config.yaml
image_size: 24
norm: "layernorm"
mlp_ratio: 2
patch_size: [4, 4]
conv_stem: false
label_smoothing: 0.1
lr: 0.005
momentum: 0.95
Rows from block 5, named by matrix and row number. Rows with one number belong to one neuron. Each number is 128 + 32 x the weight over the matrix's rms, rounded and kept within 0 to 255. All counts start at 0. Numbers have three digits each.
# fc1: MLP up (model.blocks.5.mlp.fc1.weight, 512x256), inputs 192-223
# fc2: MLP down (model.blocks.5.mlp.fc2.weight, 256x512, transposed), outputs 192-223
fc1.286:114122081159108114190139082138134142132089138159117144096161122117106138128153108130114104068099
fc2.286:102179142075155068140142194130123128111096114103131102143151104105065119112119098129142127131172
fc1.287:179101128102140130129116144158070080083116071106122153089128118133108103100117160109178135070150
fc2.287:086154120111138125113070121091099146127117127175085119125101123057105091120115045124196141131128
fc1.288:116104132120123123156126143109168150061127130171178154177103159111081142161161094076141134108095
fc2.288:131116132151115135095157071131173114095155138127115103138115144142198097077107106100098070122066
fc1.289:095102157137113113123138152132126197105121127155152155211109105156104147134149082117114148136107
fc2.289:133156066125161148123138118124123163107146126130163096076171104110117120090155156129114144144139
fc1.290:151128118144147129193104152122122125156096119195094131111084071053122155121098138124196146188127
fc2.290:152097117110054086132144141087121137098169176057161134074109146136068094158174176131090145063104
fc1.291:126199148110104087125146124099187193144108133124106137136127155175126103144157053172114113134045
fc2.291:106102161132110141143128087156163095223127118068154051089082140116123177164099096102130131125167
fc1.292:136109109101100170156120102148108091164172114135110107133113125153080164146124153181169120173162
fc2.292:114115162077140140058147197189185153174163169138062103104159130196139131134175104101095148155162
fc1.293:130146177117125203146094178152122137190099156074066149110078126138114107109165089105164105146186
fc2.293:109161107149110136124152126097171120115137111115146123107187069055222175196157136110140195118113
fc1.294:131142125161152115174097108160106143108226141110110134125123104155088090124118132131132132138177
fc2.294:184116133099161142171155083102103160127075130146131107161104027066145111169163088131134148164077
fc1.295:117085122194171103164117129154122139125135044108137142087117135144180140167078123142094094084092
fc2.295:170164115106080118156138093161136130169105179142121106086114152109122128120121092165109075184163
fc1.296:086113130120096106082114141142142128152126100135116162211167155173188095150136134125188162147089
fc2.296:122076135165113108115130119126093115126103150097129119105105168182097175153112138121144167111164
fc1.297:171116106150115210198162126142119122131149142189140132148078143171157141111149128137141124111091
fc2.297:104124096119140103192182087101137129128091103160173191070130095095215119155173119141116089131127
fc1.298:154090162147083118087126114163171090070110104152122177119141152146075105118068106152116119125106
fc2.298:170153110114130157105084060138142102182129133190106134126124092124110032244116117158119100172150
fc1.299:095162114126140102120115094107128124133134113109168180146131140131116153118132154174105149094135
fc2.299:160085164116119127157106078170168099141109131186140114089083132137146096121132174103148099109101
fc1.300:153094120105142122123152209149170144141084103065142144139128131122161158175097102119148129127138
fc2.300:107121137123187157153102139130090109103110167137151105102111097115136163145107123139141189097124
fc1.301:123112122121136145112149160140100092132123085146131094137131108152115124174135107135110124112095
fc2.301:128121143195176112153115169133128154092139134110150133093155192121147079152107127156156142078102
fc1.302:102149157081000082118115132118126119119142197143122053134103096119144137106094122127155145119088
fc2.302:142144132065123158174169136187174148130083129157121152131119116166128148153162076110138141194098
fc1.303:127140107040135096146092141132079103128076112196146176175147160087116157187112114102087115175153
fc2.303:167142116114110058145102213122125163143061190103138145130099194170149102131136115120137178155144
fc1.304:121149115124129125111100215128139093091090094148151176146055177079108143147094142114097114087152
fc2.304:127126143192100090056133159141096166129108099119087136118150160097113109101098133131161153188094
fc1.305:173108130102111097120081127171166158145095126152085132153142090128191140114153094154068077106093
fc2.305:170172157183137058098170151153093122134062146158112175112138102072127191137121154140153128098156
fc1.306:113146120201147109121168113126157082146122077124087108155087086173135114115090143104144138162125
fc2.306:158097052088101138130142129127078151040158121109133077143111123161167169109151117084090056144172
fc1.307:172121176106150140132119112186140115163121139151175160124172170165164143130138119166133147137189
fc2.307:093161140107182101113090142120148076193098152076113145159107155134132155103120125160149179150127
fc1.308:156160086109106124093141058122076113163113139147172130095123114101131148103134206143087195100129
fc2.308:153161078113129139172127093133147128086158147071099104168153113150180098158182078108145119164130
fc1.309:154092139125109093118245109118168130140096172117084187174147201114113135138069107135117094137123
fc2.309:098188120085152085104126043150067150155116125105189119092133103169087031154219147194121094160105
fc1.310:161132136076235116151175144174150105157097078077141102113110150107144136153163170077149114139151
fc2.310:084038186141115147115122159153080097110104095163160115122141122116131097122169154194163161183042
fc1.311:118040109163133138107121139179138113145122125118087124061167157119118146143195106142156191113120
fc2.311:138120131110126101070104142120125123090164123051137201161192118124101130179122163154130091099085
fc1.312:158176089143132165097139132161117112139129115163068179118129075148155064185145166156100099176105
fc2.312:189125149137053101102169176155107121101152122167100141172098143166076162136107058150155143098128
fc1.313:084087113199146127082157161117195118147101156127195119141138136165117141132092145159069126155141
fc2.313:160166131101111137150084167113146127116132110110150140099117116185169123077147107195167204127151
fc1.314:199136148126167148214153141142176114123113107162108153115130158122076057093116098171105059075205
fc2.314:128129153198084109097123123177122139184119169118138116072064082117123091186121073098172149118140
fc1.315:128133160163172130148096141131154105142139120115071147104122103108159106131115156116136109087173
fc2.315:111118111121133119135162151120130095200129070125102208147100122122049131106115167114135137080099
fc1.316:148123101160079136097146185115071145109079150082154089114089100169144198095189086148131120133134
fc2.316:144133166114102127128127161169099085131133123110093200159094107172141156116120148091119161106142
fc1.317:082165157082182082131159123144126100143155106104129146175135131064087077133092079168126162123137
fc2.317:097135114129125162089125159148115126149119149081124090106165099125151129116117171141124109131076
fc1.318:144132164159184075170072116118124141185097179155162192145159100147146115117151099170092146081157
fc2.318:152123151092128130139131165185151129152155131064132090127114149157102100122165099107144165148159
fc1.319:136121094117142100123138170184148120113144149109152097126163122151150135172113134171097132073112
fc2.319:133193127114169136129109116104144114190155138135170088160190123155131148114190141152048167100076
fc1.320:127146125121109109120104136150130126130114184125160167152102104139115164123133159096091169149108
fc2.320:074149077054223092165096095081110069177066062201136135163174146133141140173151118156172116149087
fc1.321:130123165114210146192140116120157145179132109104116141136140148140147151127098122137133124176104
fc2.321:149129149129141116155130081084062162131149093166095164106086173149100202171135098119108105031150
fc1.322:110112070091097171136103118150164143143051119108143111108176203182169108129109188092127162116075
fc2.322:140107086158125108179139209127212120172152121091072121084145128085166113120091133127101132144179
fc1.323:098188116101127058168148109102179131084019132183093161120128106133153149125131129124129150125173
fc2.323:175053121129087184145156153076087075159128201144099099111149141122098176134175104170112143093118
fc1.324:107083098120102188119120075128125100105126102076129114087110203100161153121115183179128103124121
fc2.324:106123177116154134150055166120155158110171169154099143054156113134091105111130107116199124112167
fc1.325:162113188098131143087106082134142160101111076084106116133120169138155185101156076166145159088079
fc2.325:154128116158104142110175159160120143089117055143176148047151119108102145153116200117102080122169
fc1.326:149105093066107074215098090161147162141129106069152160134122132120094133153137079138067108101120
fc2.326:114158128086110125113109175135081109103152091084120119116100111104173109140137089177182176174178
fc1.327:096136135113115141149106018148122123165134099145131116092129153088162147147130100113159188147099
fc2.327:104158156159144095102167152192084132125102096141108085152104162113074133179102121122134116158150
fc1.328:131135142093162160149168120132146109149157139093107091193103169185168119161097061126117058149115
fc2.328:097128104158082115110110099138113160141153127167136143172114128123132173148133159173134114119078
fc1.329:151110142096159156112077152093161117134160141172157092171151175128159092065094142154132082120125
fc2.329:162131150174121117141181148073082113164138093062170105095122145173127132105113109075189104116131
fc1.330:208127110107150114204120124151113087099189139062117090099132198164160139086119103155108172124085
fc2.330:145135117147103118132124119045184130142127190151135141102120129183087088086094059174087145185126
fc1.331:125115113098124140134152069142114118121156078204171094151153082191098124184152117128149101124090
fc2.331:119098113141142108080147150190147103107170141079077158204109114131161131121140147141125143131133
fc1.332:196113081165166131137155136144136131187078068136155100067095068127107144149163121110149144129103
fc2.332:172146119166056106136117149069120090098109183095125105138144085112097133160168147116079083151111
fc1.333:107134150078155149063160135133128081088148102116130162077128087130074175159195138106179155143131
fc2.333:107157165108134123183147128066116152159145134200147121156138139147123148139089127160163102128147
fc1.334:121127107116053147142135133134158161175067105160170126103152208154152124142151119102149089120057
fc2.334:132142115065111116167088158109174156098082079139113135142145151160146156076106118147100091099168
fc1.335:086070094138144144121116075142150141065106166130146114103159147149161149162085090112163122150139
fc2.335:081134133141097091149192107069098083111101124154200099092125085131116114160118164171161130141120
fc1.336:076062187105155159094141135113123120086159096137117112161131207179159148155124131140099109153148
fc2.336:083111106126176094183075162163083098129135159124105186151118090105112214081094129087127159121109
fc1.337:126082130084137093114110199144071092130126103109112128100149137121138163139148096094146121134100
fc2.337:154161100123117168124126093152149103136192138149154094093117108065125084102132121169066208094107
fc1.338:099142148118083140120083116137163136052141114129126136089134162123090154134096136097136139149180
fc2.338:136118129132117079150140131091143104105059084152108114099161108063163189160126164191148167101146
fc1.339:184135114118127117175133121111143158152094116091132145077184135127173113176086131100081101135165
fc2.339:154137083160131103142125127154166125099122090084136114124131130119149119168148091074098128094118
fc1.340:121072059168135120150136131011121124193164141159144144081171117143115162108134133120116196134106
fc2.340:120111143130106147142130130124156166098083098077103100154155158171216098138116098110079157134141
fc1.341:119110134103149115158150160166156111124085128033170169127187112101074123095167075069122079127208
fc2.341:107141130147168136119117122126120119118133202107138080097165102165111117122135132137151061123089
fc1.342:141130135093156157084177096126175115170066125109138088060113082133121125139128129130166149117140
fc2.342:147166134097164103134106100164123153121101102147131100089082075104096162096110112122127098089180
fc1.343:152149135128110134138098101150111146107044082156166088109092177171111057110111114101207117121107
fc2.343:127178160195149102091077094163180079183108151106128138137135080112156123131153134082083101111156
fc1.344:146183120121123118070069141106174117178116149140101087139137119099137122135155132143102135086099
fc2.344:091132152065184137101153143084119138103090082143103133133112148107098116144130114144097145103096
fc1.345:136156105073058149116172106122112102075153156061134121119144199170141133183181174116127110074156
fc2.345:078080105118158101106077172187111121133110132132118122117069113171110158151137137161117150132088
fc1.346:166108128136094057109119139166115138095097114125148083124138145099088126173115118147106075123131
fc2.346:184194104155111152131200112067111109112201144140090133109065176124160109144163107081119190104137
fc1.347:020106140174118105152052113160156124132201162141157122138114123134092064154121131136199147130119
fc2.347:176090130143140134125112148108148123178141174169091150124145062152108122169152183140192117145147
fc1.348:073099171074131193112150136135137181091122095151146140180109137095111130127162140165154143091125
fc2.348:114176149121176078185109118158109099174132136142111104158130113119148145104105151157095158173082
fc1.349:183090152121118134141122116145134163119125196138167154126114196074158090182117133109097151177132
fc2.349:125096047134107089107166117205129127105152083132111148101141120113133117118132111164090140206154
fc1.350:168195112113073115138210106164102171136118112157145085081126114126110123119118152143143146136168
fc2.350:152078121070151134057149144120126145080107168162154089098125073186076113156147103131178128110113
fc1.351:083135096099111049144147128167124150110153181135112136062119155128188121130142097115116134132098
fc2.351:086055137134153154113155126132142108125114105158167127184106155133131147043138175142130141118162
fc1.352:106123140164167152135128164135095116124125148067146173174066074170137131103107131190083083129128
fc2.352:129104146210155122190126158090100147157131120141153130123078188140136105133136125092100107172097
fc1.353:130124173107110117073090104166073152126184127103135110148118165068169154215097150191119092122123
fc2.353:143125097141128111132114137151150118178122215145103154104136086086140110091151202087110090069147
fc1.354:071137107074106114112182096143128139128119137150168086173068077100123137116130129127082151165102
fc2.354:097111186177126104093099124062171126143100112130082121144106172096147158140094163155088121137120
fc1.355:073141111079134178143118131170165123134147036130103154146130135118141170194113100167140120127136
fc2.355:142122130173194110139127208138168134082163104156114172182143102118145118128150104099150089166123
fc1.356:181228115087115142195102163181116115173195107170150116095108141091158196164086084119054107116119
fc2.356:124140183122112119136102099120189073142129091136105128183141145142081165125126172140072107161222
fc1.357:137099090115115141114104107131171152078125164091087153180100158088070125189146184168130143204086
fc2.357:032087141130117089128136120143151114173136090126137136174120087146125104131114101110118169150147
fc1.358:149107118151176107089118120146161122152040092132136110146148116115109172112145095207168145157121
fc2.358:132148129108089160174125113093120183133135133087078060120100111174091113156156127106154148117142
fc1.359:113122116120063110160116109108160118154107094092071129170125112123107164115166156114141141163161
fc2.359:121107120181179137160186123118159133115134078109099136104098113143154148186118144153149128076172
fc1.360:150041095138107129131142106201150201110135117079156123125214164184143102196135154128116099126116
fc2.360:126090112130149175150147130096142179135145119112115130155101144106082086091115117126101199148160
fc1.361:122121112186142138174094158079094132149165126167085081139109126154155140122101142080116153062168
fc2.361:103089108099146097081196135083125118089141155089213121115128111160124160163116123112114169144117
fc1.362:209114113150067151163132129131157137092147108134142105134194094100107115160079141136147149034090
fc2.362:066137103132093153136183113127140157097212140137167093158120106148118124084112122125100150143077
fc1.363:139156111080062079142102128163147127050143088090107203139188046147132129128111124151097158152127
fc2.363:132147118143138198092131151162107091139152126118099101111083131149170136116176132150126205171053
fc1.364:128131178115085076131131055141105098140134148157174144150122092133113155134140098113135154091137
fc2.364:125154147140113167172145078137155134124123141105093106086109121148114128157136105126091137078143
fc1.365:129087146083144133151122042142171092120118171178175126122121119169141118170111131117143192110103
fc2.365:080177128144142125088111149110147115161105119170131183126116110120136086165166126143067095079050
fc1.366:098133155098102067208148238139147090155099081117119144167053134107146126115156153097106124116091
fc2.366:144163138118137136137178099134114180183098128146095107103132105195126148094142132156114116066087
fc1.367:130141120092140048164126170163133084146157168094120133080168101164100073090109154119146139170118
fc2.367:081099120103089133162145091085105160098122175075131111106139169138178149112132094100129184056153