Weights of a small image classifier.
Training: normuon at rate 0.005, 7700 steps, batches of 384.
Rows from block 5, named by matrix and row number. Rows with one number belong to one neuron. Each number is 500 + 40 x the weight over its row's rms, rounded and kept within 0 to 999. All counts start at 0. Numbers have three digits each. After the name is the row's rms in percent of the matrix's.
# fc1: MLP up (model.blocks.5.mlp.fc1.weight, 512x256), inputs 160-191
# fc2: MLP down (model.blocks.5.mlp.fc2.weight, 256x512, transposed), outputs 160-191
fc1.77 101:468448410556478463528507559529472493446444480472543452493518466483537502524465547533542539499441
fc2.77 095:523532533506494481422463531473482467509450505501429544452458473520470419576468527549532476454462
fc1.78 103:477469565511500513472505484531563491478456490500556466519501442502483486599561484517543499570483
fc2.78 100:469547462480485511520542579466492498422492447519559483492480510534463553410515472458532516551444
fc1.79 098:386492572442510552509456499542559511555498435564521518510515459520509504422550475457522477489481
fc2.79 096:592438485561509521448453469445493504441486504446547524490518506489439500456419514476491445502473
fc1.80 102:479505523467481523423495460508411559517540441481550543457541463455491461557456496548475499452470
fc2.80 099:550523510496482521540478498447509425513495471521525496432446500588499492507505427472455517477493
fc1.81 098:580522569468590520524503547465558494512447451447530524522492473428489513530559496471495485557499
fc2.81 099:471542479454554486507574505522470581621442618447475497532541528488519537532466478554452412474518
fc1.82 101:520497522482529484500461512451505442505571496416498513528436523535517558507536493469523559531465
fc2.82 100:505497534544535556524521490427494566466512476475477479587474489500503499443450477589540496430439
fc1.83 097:556507512548568485498501506556525531523525563532447520405525538486487488490502438442482496452534
fc2.83 096:532432503529441475535440521514512469521497504541513434526496503462564541527459530502498471526477
fc1.84 100:478557467504577467543476479539558444545514517497481497367424524491445481528512481509464481555458
fc2.84 104:438449599470569569517459485547489513506418489457467539455484511486526510461555445519508572477526
fc1.85 102:531516406449520467488461428500483519516462470457539499586449478610445491481513465518508513506500
fc2.85 105:494556490507508487536447574480480448409479538404521481533490537462521506482498443491493559442518
fc1.86 100:500532484543552438442461425501464530500454501440496511579604464547501541427495447481513535457436
fc2.86 093:448543550535517501503554567487468518492479447448468565501429520496492478499513498460546443465506
fc1.87 101:451562502505528468434537494539536480467531541494445434457446432565491450436499531488499466494494
fc2.87 095:436398476459532493479537503532508540532532469510459559546562508494496491533498423495468540517473
fc1.88 100:461547452538494517469443457512516498509492512481502522492464497441536532421473556508484442510453
fc2.88 101:541465513457555485511544434517542539510536403525579509468525539499459474441538525510498541498491
fc1.89 101:500610409535606526492469539503427563446514513480491481616472487436472513600559534470497504485429
fc2.89 103:519484511474476493477544529501519506502490438517459528540515439455513475525574494567456594532474
fc1.90 103:525515408497480522478472494537501503468436561574524534531531467550492552545546512496516557558440
fc2.90 098:529518538479499547452457507486570495479463508470535589603548437602513513495443498501538569473498
fc1.91 102:453519536512468479499517498539541467492496514507477473493446580500553539450471413396524476531567
fc2.91 101:500547571532484517519491477445525561533485477557528474565499459523433516483484501474439491424483
fc1.92 099:547473471455494545533483461532536534603530514477500494500546505473457412541587449552478539440518
fc2.92 101:498518537480466506558538493505485467550546547519451499492447428518553525527486556432568495478494
fc1.93 101:520529426440472499476551456540496531551552446481455560476444455524453513471490509418524495506514
fc2.93 107:512499534473522535554529526454598442465453473494523534542494469494553531502459541528445523535511
fc1.94 103:433444449494494476495482578531557482523477503499528554471505474492519456437504475502466476535564
fc2.94 103:474456528493526486516492423540535455512522485533537481489547510451508549565496449506502477449369
fc1.95 102:508481529563497438576502466419522419535539487509512535516451454432425468573499505515587535467549
fc2.95 104:429565539488503469478491530518481492424516441497499474451495391532529501476488469551504491442489
fc1.96 102:473483433506511551518543564548459566535515480436490563550479498522493469507488480553523550490510
fc2.96 104:533517467508487469559466473493499523479441512533551506513486602520500552404494470523537537503457
fc1.97 095:506495498527532487516482486502476489560490517456454485459419527527509489422460532517450552453547
fc2.97 100:434470556521497527458431588467505467524500497499509536489563448552529534488425559467493486474430
fc1.98 098:514515473448495466531511515537499461459534511495462499505446485499526559512546456517459494459502
fc2.98 103:496484473493507552489539458473478518574500552427503493534472522524532513540475454459399493502511
fc1.99 104:502546534443525547474435516519573524488443444486488498468553493507492484449551439525515460488530
fc2.99 098:557534565499510545524432532523459488512505535529500527591494520562501487475495468486440549516466
fc1.100 096:389552502527537549506477510528553544515462550574491533466444555588515490469438405500557492446531
fc2.100 104:511463470565460434500440546526523549483503484454388496487514490509511506502484517566464464508528
fc1.101 099:541514501451574451513531423566485498528506501446479504496476509436505456477562468507478484462493
fc2.101 105:470500500480477481517561519571454441540494503529451473568451466425506489478484471560499433436471
fc1.102 104:517482468511553560534460545569494540503539482534542512506442523509485561523574544502492508433579
fc2.102 093:545531475413503473544545439523479498488526520531492494530515539448465495519500478514458463565520
fc1.103 100:544541479463429508495474463510497588454488553442487458522570504537469530447512485478452529489461
fc2.103 100:507474530537487610502574552474521515563506491486462506539469481519421494536472428486458520472520
fc1.104 106:463561466483528564524552538466506542503508462504498458487492532504423516540486492523513547513495
fc2.104 099:495560557541454483490505501507426521508537518470440528460443541594573496537467458533488507518475
fc1.105 101:483482511473518517541417509496481466537591435550564542584504603491487492491479441549495509466530
fc2.105 097:446478548501447458457549485474561536498481486518433447534497443530453482541519485494519422476484
fc1.106 092:448511451517460491482537498481482466543477413547459458504455518481525524496501553438560551506596
fc2.106 090:459577507465469406516525457508502485504390595446564574477537512488525445512580487471551501531476
fc1.107 098:553591478417459522585517470497493465492513561458469507475422489531485481507535488523505437505461
fc2.107 102:469515533495521533523445457569486526537538454450544465566517517578503533494477510539534468482507
fc1.108 102:508577474481473564603569466492464549441579480421451487424496520459504520423539569491483475558563
fc2.108 095:514481539555523462575540425468457506556482532528516524430504450462457495503561503477556417488525
fc1.109 103:552479486495493576449464469551551489475572529406496502613474488539504530531491508440515487570488
fc2.109 100:475484454509567516563510483437501542547530533449459514447517551444553452481531486568441543485494
fc1.110 102:470472562538518455433522535473500525533529522516507496483556462477462528463526566458442454419557
fc2.110 097:483448614605549470464476465529477511519456532513572543439453483491481562544486534486457468481541
fc1.111 097:546397514457507565513457491458462550449556528511485475532474451550478500530441460484502504536569
fc2.111 110:514442437494584510467505524505537463519472433534486475538513516456538513494488482484475496494496
fc1.112 097:521546524464526526500418503544457555501480439475533550454492539530518515509508553456461488543420
fc2.112 102:522445501469457512527486570521529423473526543463498464503488523551512543533455467545534564489506
fc1.113 102:472458570476511480531516489560464511523490563529521431500446459431448547433523500521483477398494
fc2.113 092:504497474499582495563514470536510493498527505488531509538534419453509564558444504487477482443536
fc1.114 097:561521507564557483512521507572533507463507548583550584458548488529518457457517503555536454516487
fc2.114 094:546501531513542545476524560504496528482491449481462423493504523488499527518455554438557542445476
fc1.115 101:520496441531518519500477512518520522538595564484470535554469534468620505453502508511503491538473
fc2.115 094:521573447522509472443471478425491478464524493444489501529570470484466483559495430497536491470465
fc1.116 104:504520526506524466457545466554566484510415528573462518490549522535467443544490491515547470537521
fc2.116 097:542469489498530530458554505488506511461574490455549510499483521468512499507486496445458464504477
fc1.117 095:501536479528495517454490481484520514505494474418507536462507441481517543395509493438505501492543
fc2.117 105:506491479494513444488526526469464510497445528574450514549435516480491502467454535498441473474473
fc1.118 099:555547484528540519542530426553452477448514534465492499429563543475436482506516576491544522465467
fc2.118 094:488562529475561526495562551491418502515526556450523496460517505491522521467492598531518493491488
fc1.119 100:469488514456519474514449456470516493532565482555530520504509437494454573506465545468489468484574
fc2.119 095:451473465516524432590479512403461576441505579514470517529501441577532488433507538505477544541438
fc1.120 100:517496517456432417477471490436488552526429553493467486520493458430556466488543522501409512490491
fc2.120 091:541420518497465535581453561486553485459503527477542451508550453516498547481480526493408489469476
fc1.121 094:445474417456590517470532488517479487492458489496514539547552531467491474487470462478526548482528
fc2.121 091:468512603422517491499551592537488488534424498477467469477513501482414446451514474532481521481491
fc1.122 100:494565542471430471550614452421468461440443522509459539465554453559563494506480489471540434482559
fc2.122 101:489486485452463455516486429456477529480505493431543537522506575501512527544508518503514427460525
fc1.123 104:493483434546517491475458508558409525560494463503479470507492450432534516468555415468553543503472
fc2.123 111:567557546518556493468500536450469587521463447477502472500468509503498476452514558517549454523489
fc1.124 106:490495478542464534492499498538417498482532476570529484512479424495510473528520516528428567492545
fc2.124 102:517494527399565462478518553430568468541461500517536478520511510409564524515543533547541519561543
fc1.125 101:505472539531567519550501475489494544560517465530523514502535441510533512485484424455512540532515
fc2.125 103:537481501433486560535541537532431547573373556520511526468461490448510416452517462483564451482476
fc1.126 096:520534467481499529476509562522516501501544535567529582502428473533462436464482573426516482438459
fc2.126 105:509540483548513539437476520495493537539521442485503466498477439479553500482521470538475469489470
fc1.127 100:553545462544502501521576537503427550470438470493497460406542530464550493493483508491522534517482
fc2.127 102:444542510470431503494556465506448492571492439533467444576518481480486477467563506459509601474562
fc1.128 100:453461485500462470555504523481467519542454487498433451551462511534499510501518453512544501465453
fc2.128 099:497552469549488523527437500517524591455500486437494486521416460503524508487478490475521453442537
fc1.129 105:428600533527492603485565532541517540513521530504545500474492531427463443487525501492463525522453
fc2.129 092:524510514449466580553458578512501494501549540472481401512473540571515530481478535415513528507472
fc1.130 094:608541416456505540559475510544548552483545502509498504514520511531435556539469538469491483526509
fc2.130 095:428441511493521477513529471534447537586452406517523571581546526513540538542524513490483505433566
fc1.131 109:523448472445514465504484452527491485463580505521500513545507428420490528527486515484539480540489
fc2.131 106:506526459516503508493526474495540475519504540480449495503562523538509531478512541476503512541479
fc1.132 098:492499472505519506496459465494474554479538578450467466526540490437598504498488490532490458476456
fc2.132 098:444557532470538495564553455484498545493500482531494460421507496567508390512509536515556535598578
fc1.133 097:556480491443523472525529512514439446559599510451618489473465460448492481450551496521482521501435
fc2.133 103:497494526476491478492482540507422452485458427556447487486486499435531507552562478472502535507482
fc1.134 107:476441463446519447499556412552500459550519418482550499443536507504500503511520509482426489499575
fc2.134 101:425508480494491482467431470494540421566475510539455521514515466493525502500480484526390445484425
fc1.135 099:424506453421491489533587561502467433471518454510449533497556466481475525548468485511518477559542
fc2.135 106:475427488512472511504540531460510533537561536616522519453425399559456499572552489537535432455470
fc1.136 102:450512487492486510462499551478522475435507468545485549465535546450482511475514460532472468489434
fc2.136 102:497481483527530514518485477500492508515506480510541467533574513518549431456481497473505499448441
fc1.137 095:494552540452614514486574492481541474471490447470485555518517516540489530477500543569439511482525
fc2.137 098:534449504554430506482496480575495488592579510443524501548508489464498515592545485471507556510456
fc1.138 099:511567510524455487582537481481502542551521451536550517525505461497464431424545578443468544525436
fc2.138 093:496506517574495526473494459515494501533525543499439461402527468507510545584453475487471532487494
fc1.139 095:503482390480506525496508432451571455454463406421517443474538523525500520468521497438519540523537
fc2.139 099:476483529458456532471571573437431568565528543535531496548529572462487520499534525511445468477477
fc1.140 107:476484502478504553485408487605456548586497451466526484525447591446489534525361507534535514485601
fc2.140 099:597487463507488481480474457487567536440490579444521502549451478509525523517551472462504511486522
fc1.141 103:446517484594494485465549507501562404464499500501516439486475572538561471521589507500515525462497
fc2.141 097:454484505501492448494532565580530498455556483494502529507491452533450495523509580438522526543539
fc1.142 098:537477441396493435427590472494471496508563471433504481569484552540521537513519476510473424507503
fc2.142 103:492495529506414502555516536512591510525478529499532479525488524500423540523517581557501540472438
fc1.143 102:551526502501553558545487614598477469508423518507545523422447458455515530491473490538473411515571
fc2.143 100:548494516478472538423512451579490483485474478487514505568413551451499499419569454406494425545523
fc1.144 103:472505462532507464525552549488514489453453528490597513496541507477492525541521556518510514529480
fc2.144 100:501505503474520519624473488546520514484465527473516570488450567537534540449540458502502509500496
fc1.145 102:499533513432486494516568500450536450495469518471485520427501531518489526487541521517548466492488
fc2.145 111:515483560467440454499469566535497488519483476477481469535461471583488516464486471516507480530521
fc1.146 106:406453451487494556503444510538484592548476495490546575423487529427539454460491514581473568555505
fc2.146 099:552481501538501456516530418503520544449490530491479590527533485478523442494481482479553444505532
fc1.147 106:541452533525478466497465438536503465535432501468352525489481469475457514507469505495463499448548
fc2.147 099:453481464459523509484477568467467489522457460582518519532527452542471463485426491524544490495511
fc1.148 102:483469479511506533483588540504463609503506489499463499453517461524556437525501472542465498428442
fc2.148 096:480449462530529519508480466503495526482474484469492548477476514504486569477398474462507515476496
fc1.149 103:512491462434489529492467484599424466571482491515455510492459472496555553480537547490439553561502
fc2.149 100:473521545451508526509419516519521515541550463469485501506472510420537517529445471486544501493492
fc1.150 101:499465466493529510480468501500446466484515521468500502497473515502496521517469475563514460532528
fc2.150 097:441495462408517477536455490505544557504522558496545453511520444446442478463509533552492424448501
fc1.151 097:540564475495489468472531576499522564415522462454503529530509476470532510518446479467561514383458
fc2.151 100:468426545513518531439466491523493548495529559540485563499510476446543596567447516534485463612388
fc1.152 100:506531491485470546488441422475531445471505522529541516509469506509446529478561467491553517477456
fc2.152 097:523499481415470527477453495519491516514475478476474485470528600580512454531525492463499530527493
fc1.153 104:606566467429516478537520430526561492525525497443510501531445499536473599491545556482478518443516
fc2.153 106:470483581522536531484480521478472445423432488488494580489593498485516517529525523519559447538496
fc1.154 099:517422519487463474541430493560524445494525570471452519534476500450470517510550486561543558461562
fc2.154 106:454540520574562479522513557400503562535414499455496501471470538542496534498515519443490546495416
fc1.155 100:422482496555573508458490506490539535557518487461532462445508451445523502535585522466441473468470
fc2.155 100:487537463481546474508453475513569498554536545560442521540494510441442517483476471492517526477514
fc1.156 100:480448526537492539516466543548497457475436501516537431443528554515475491544508497581490487472488
fc2.156 094:512556492517478468513516515495493462497482401486443480539500504460486500478522533535425525550461
fc1.157 100:539542545462490469572532510445491485526435489553515508561455511495483607441484494510473538548456
fc2.157 098:523491544507594507515559449441460455510484534456532529443511480510590439540517500571501546552525
fc1.158 101:575572474505455496521490451522531402541538509471560522498475463462503569481502480595548505535461
fc2.158 102:471512483515528540511443507519414528528527488505508592499480402455501546476495509480553489484542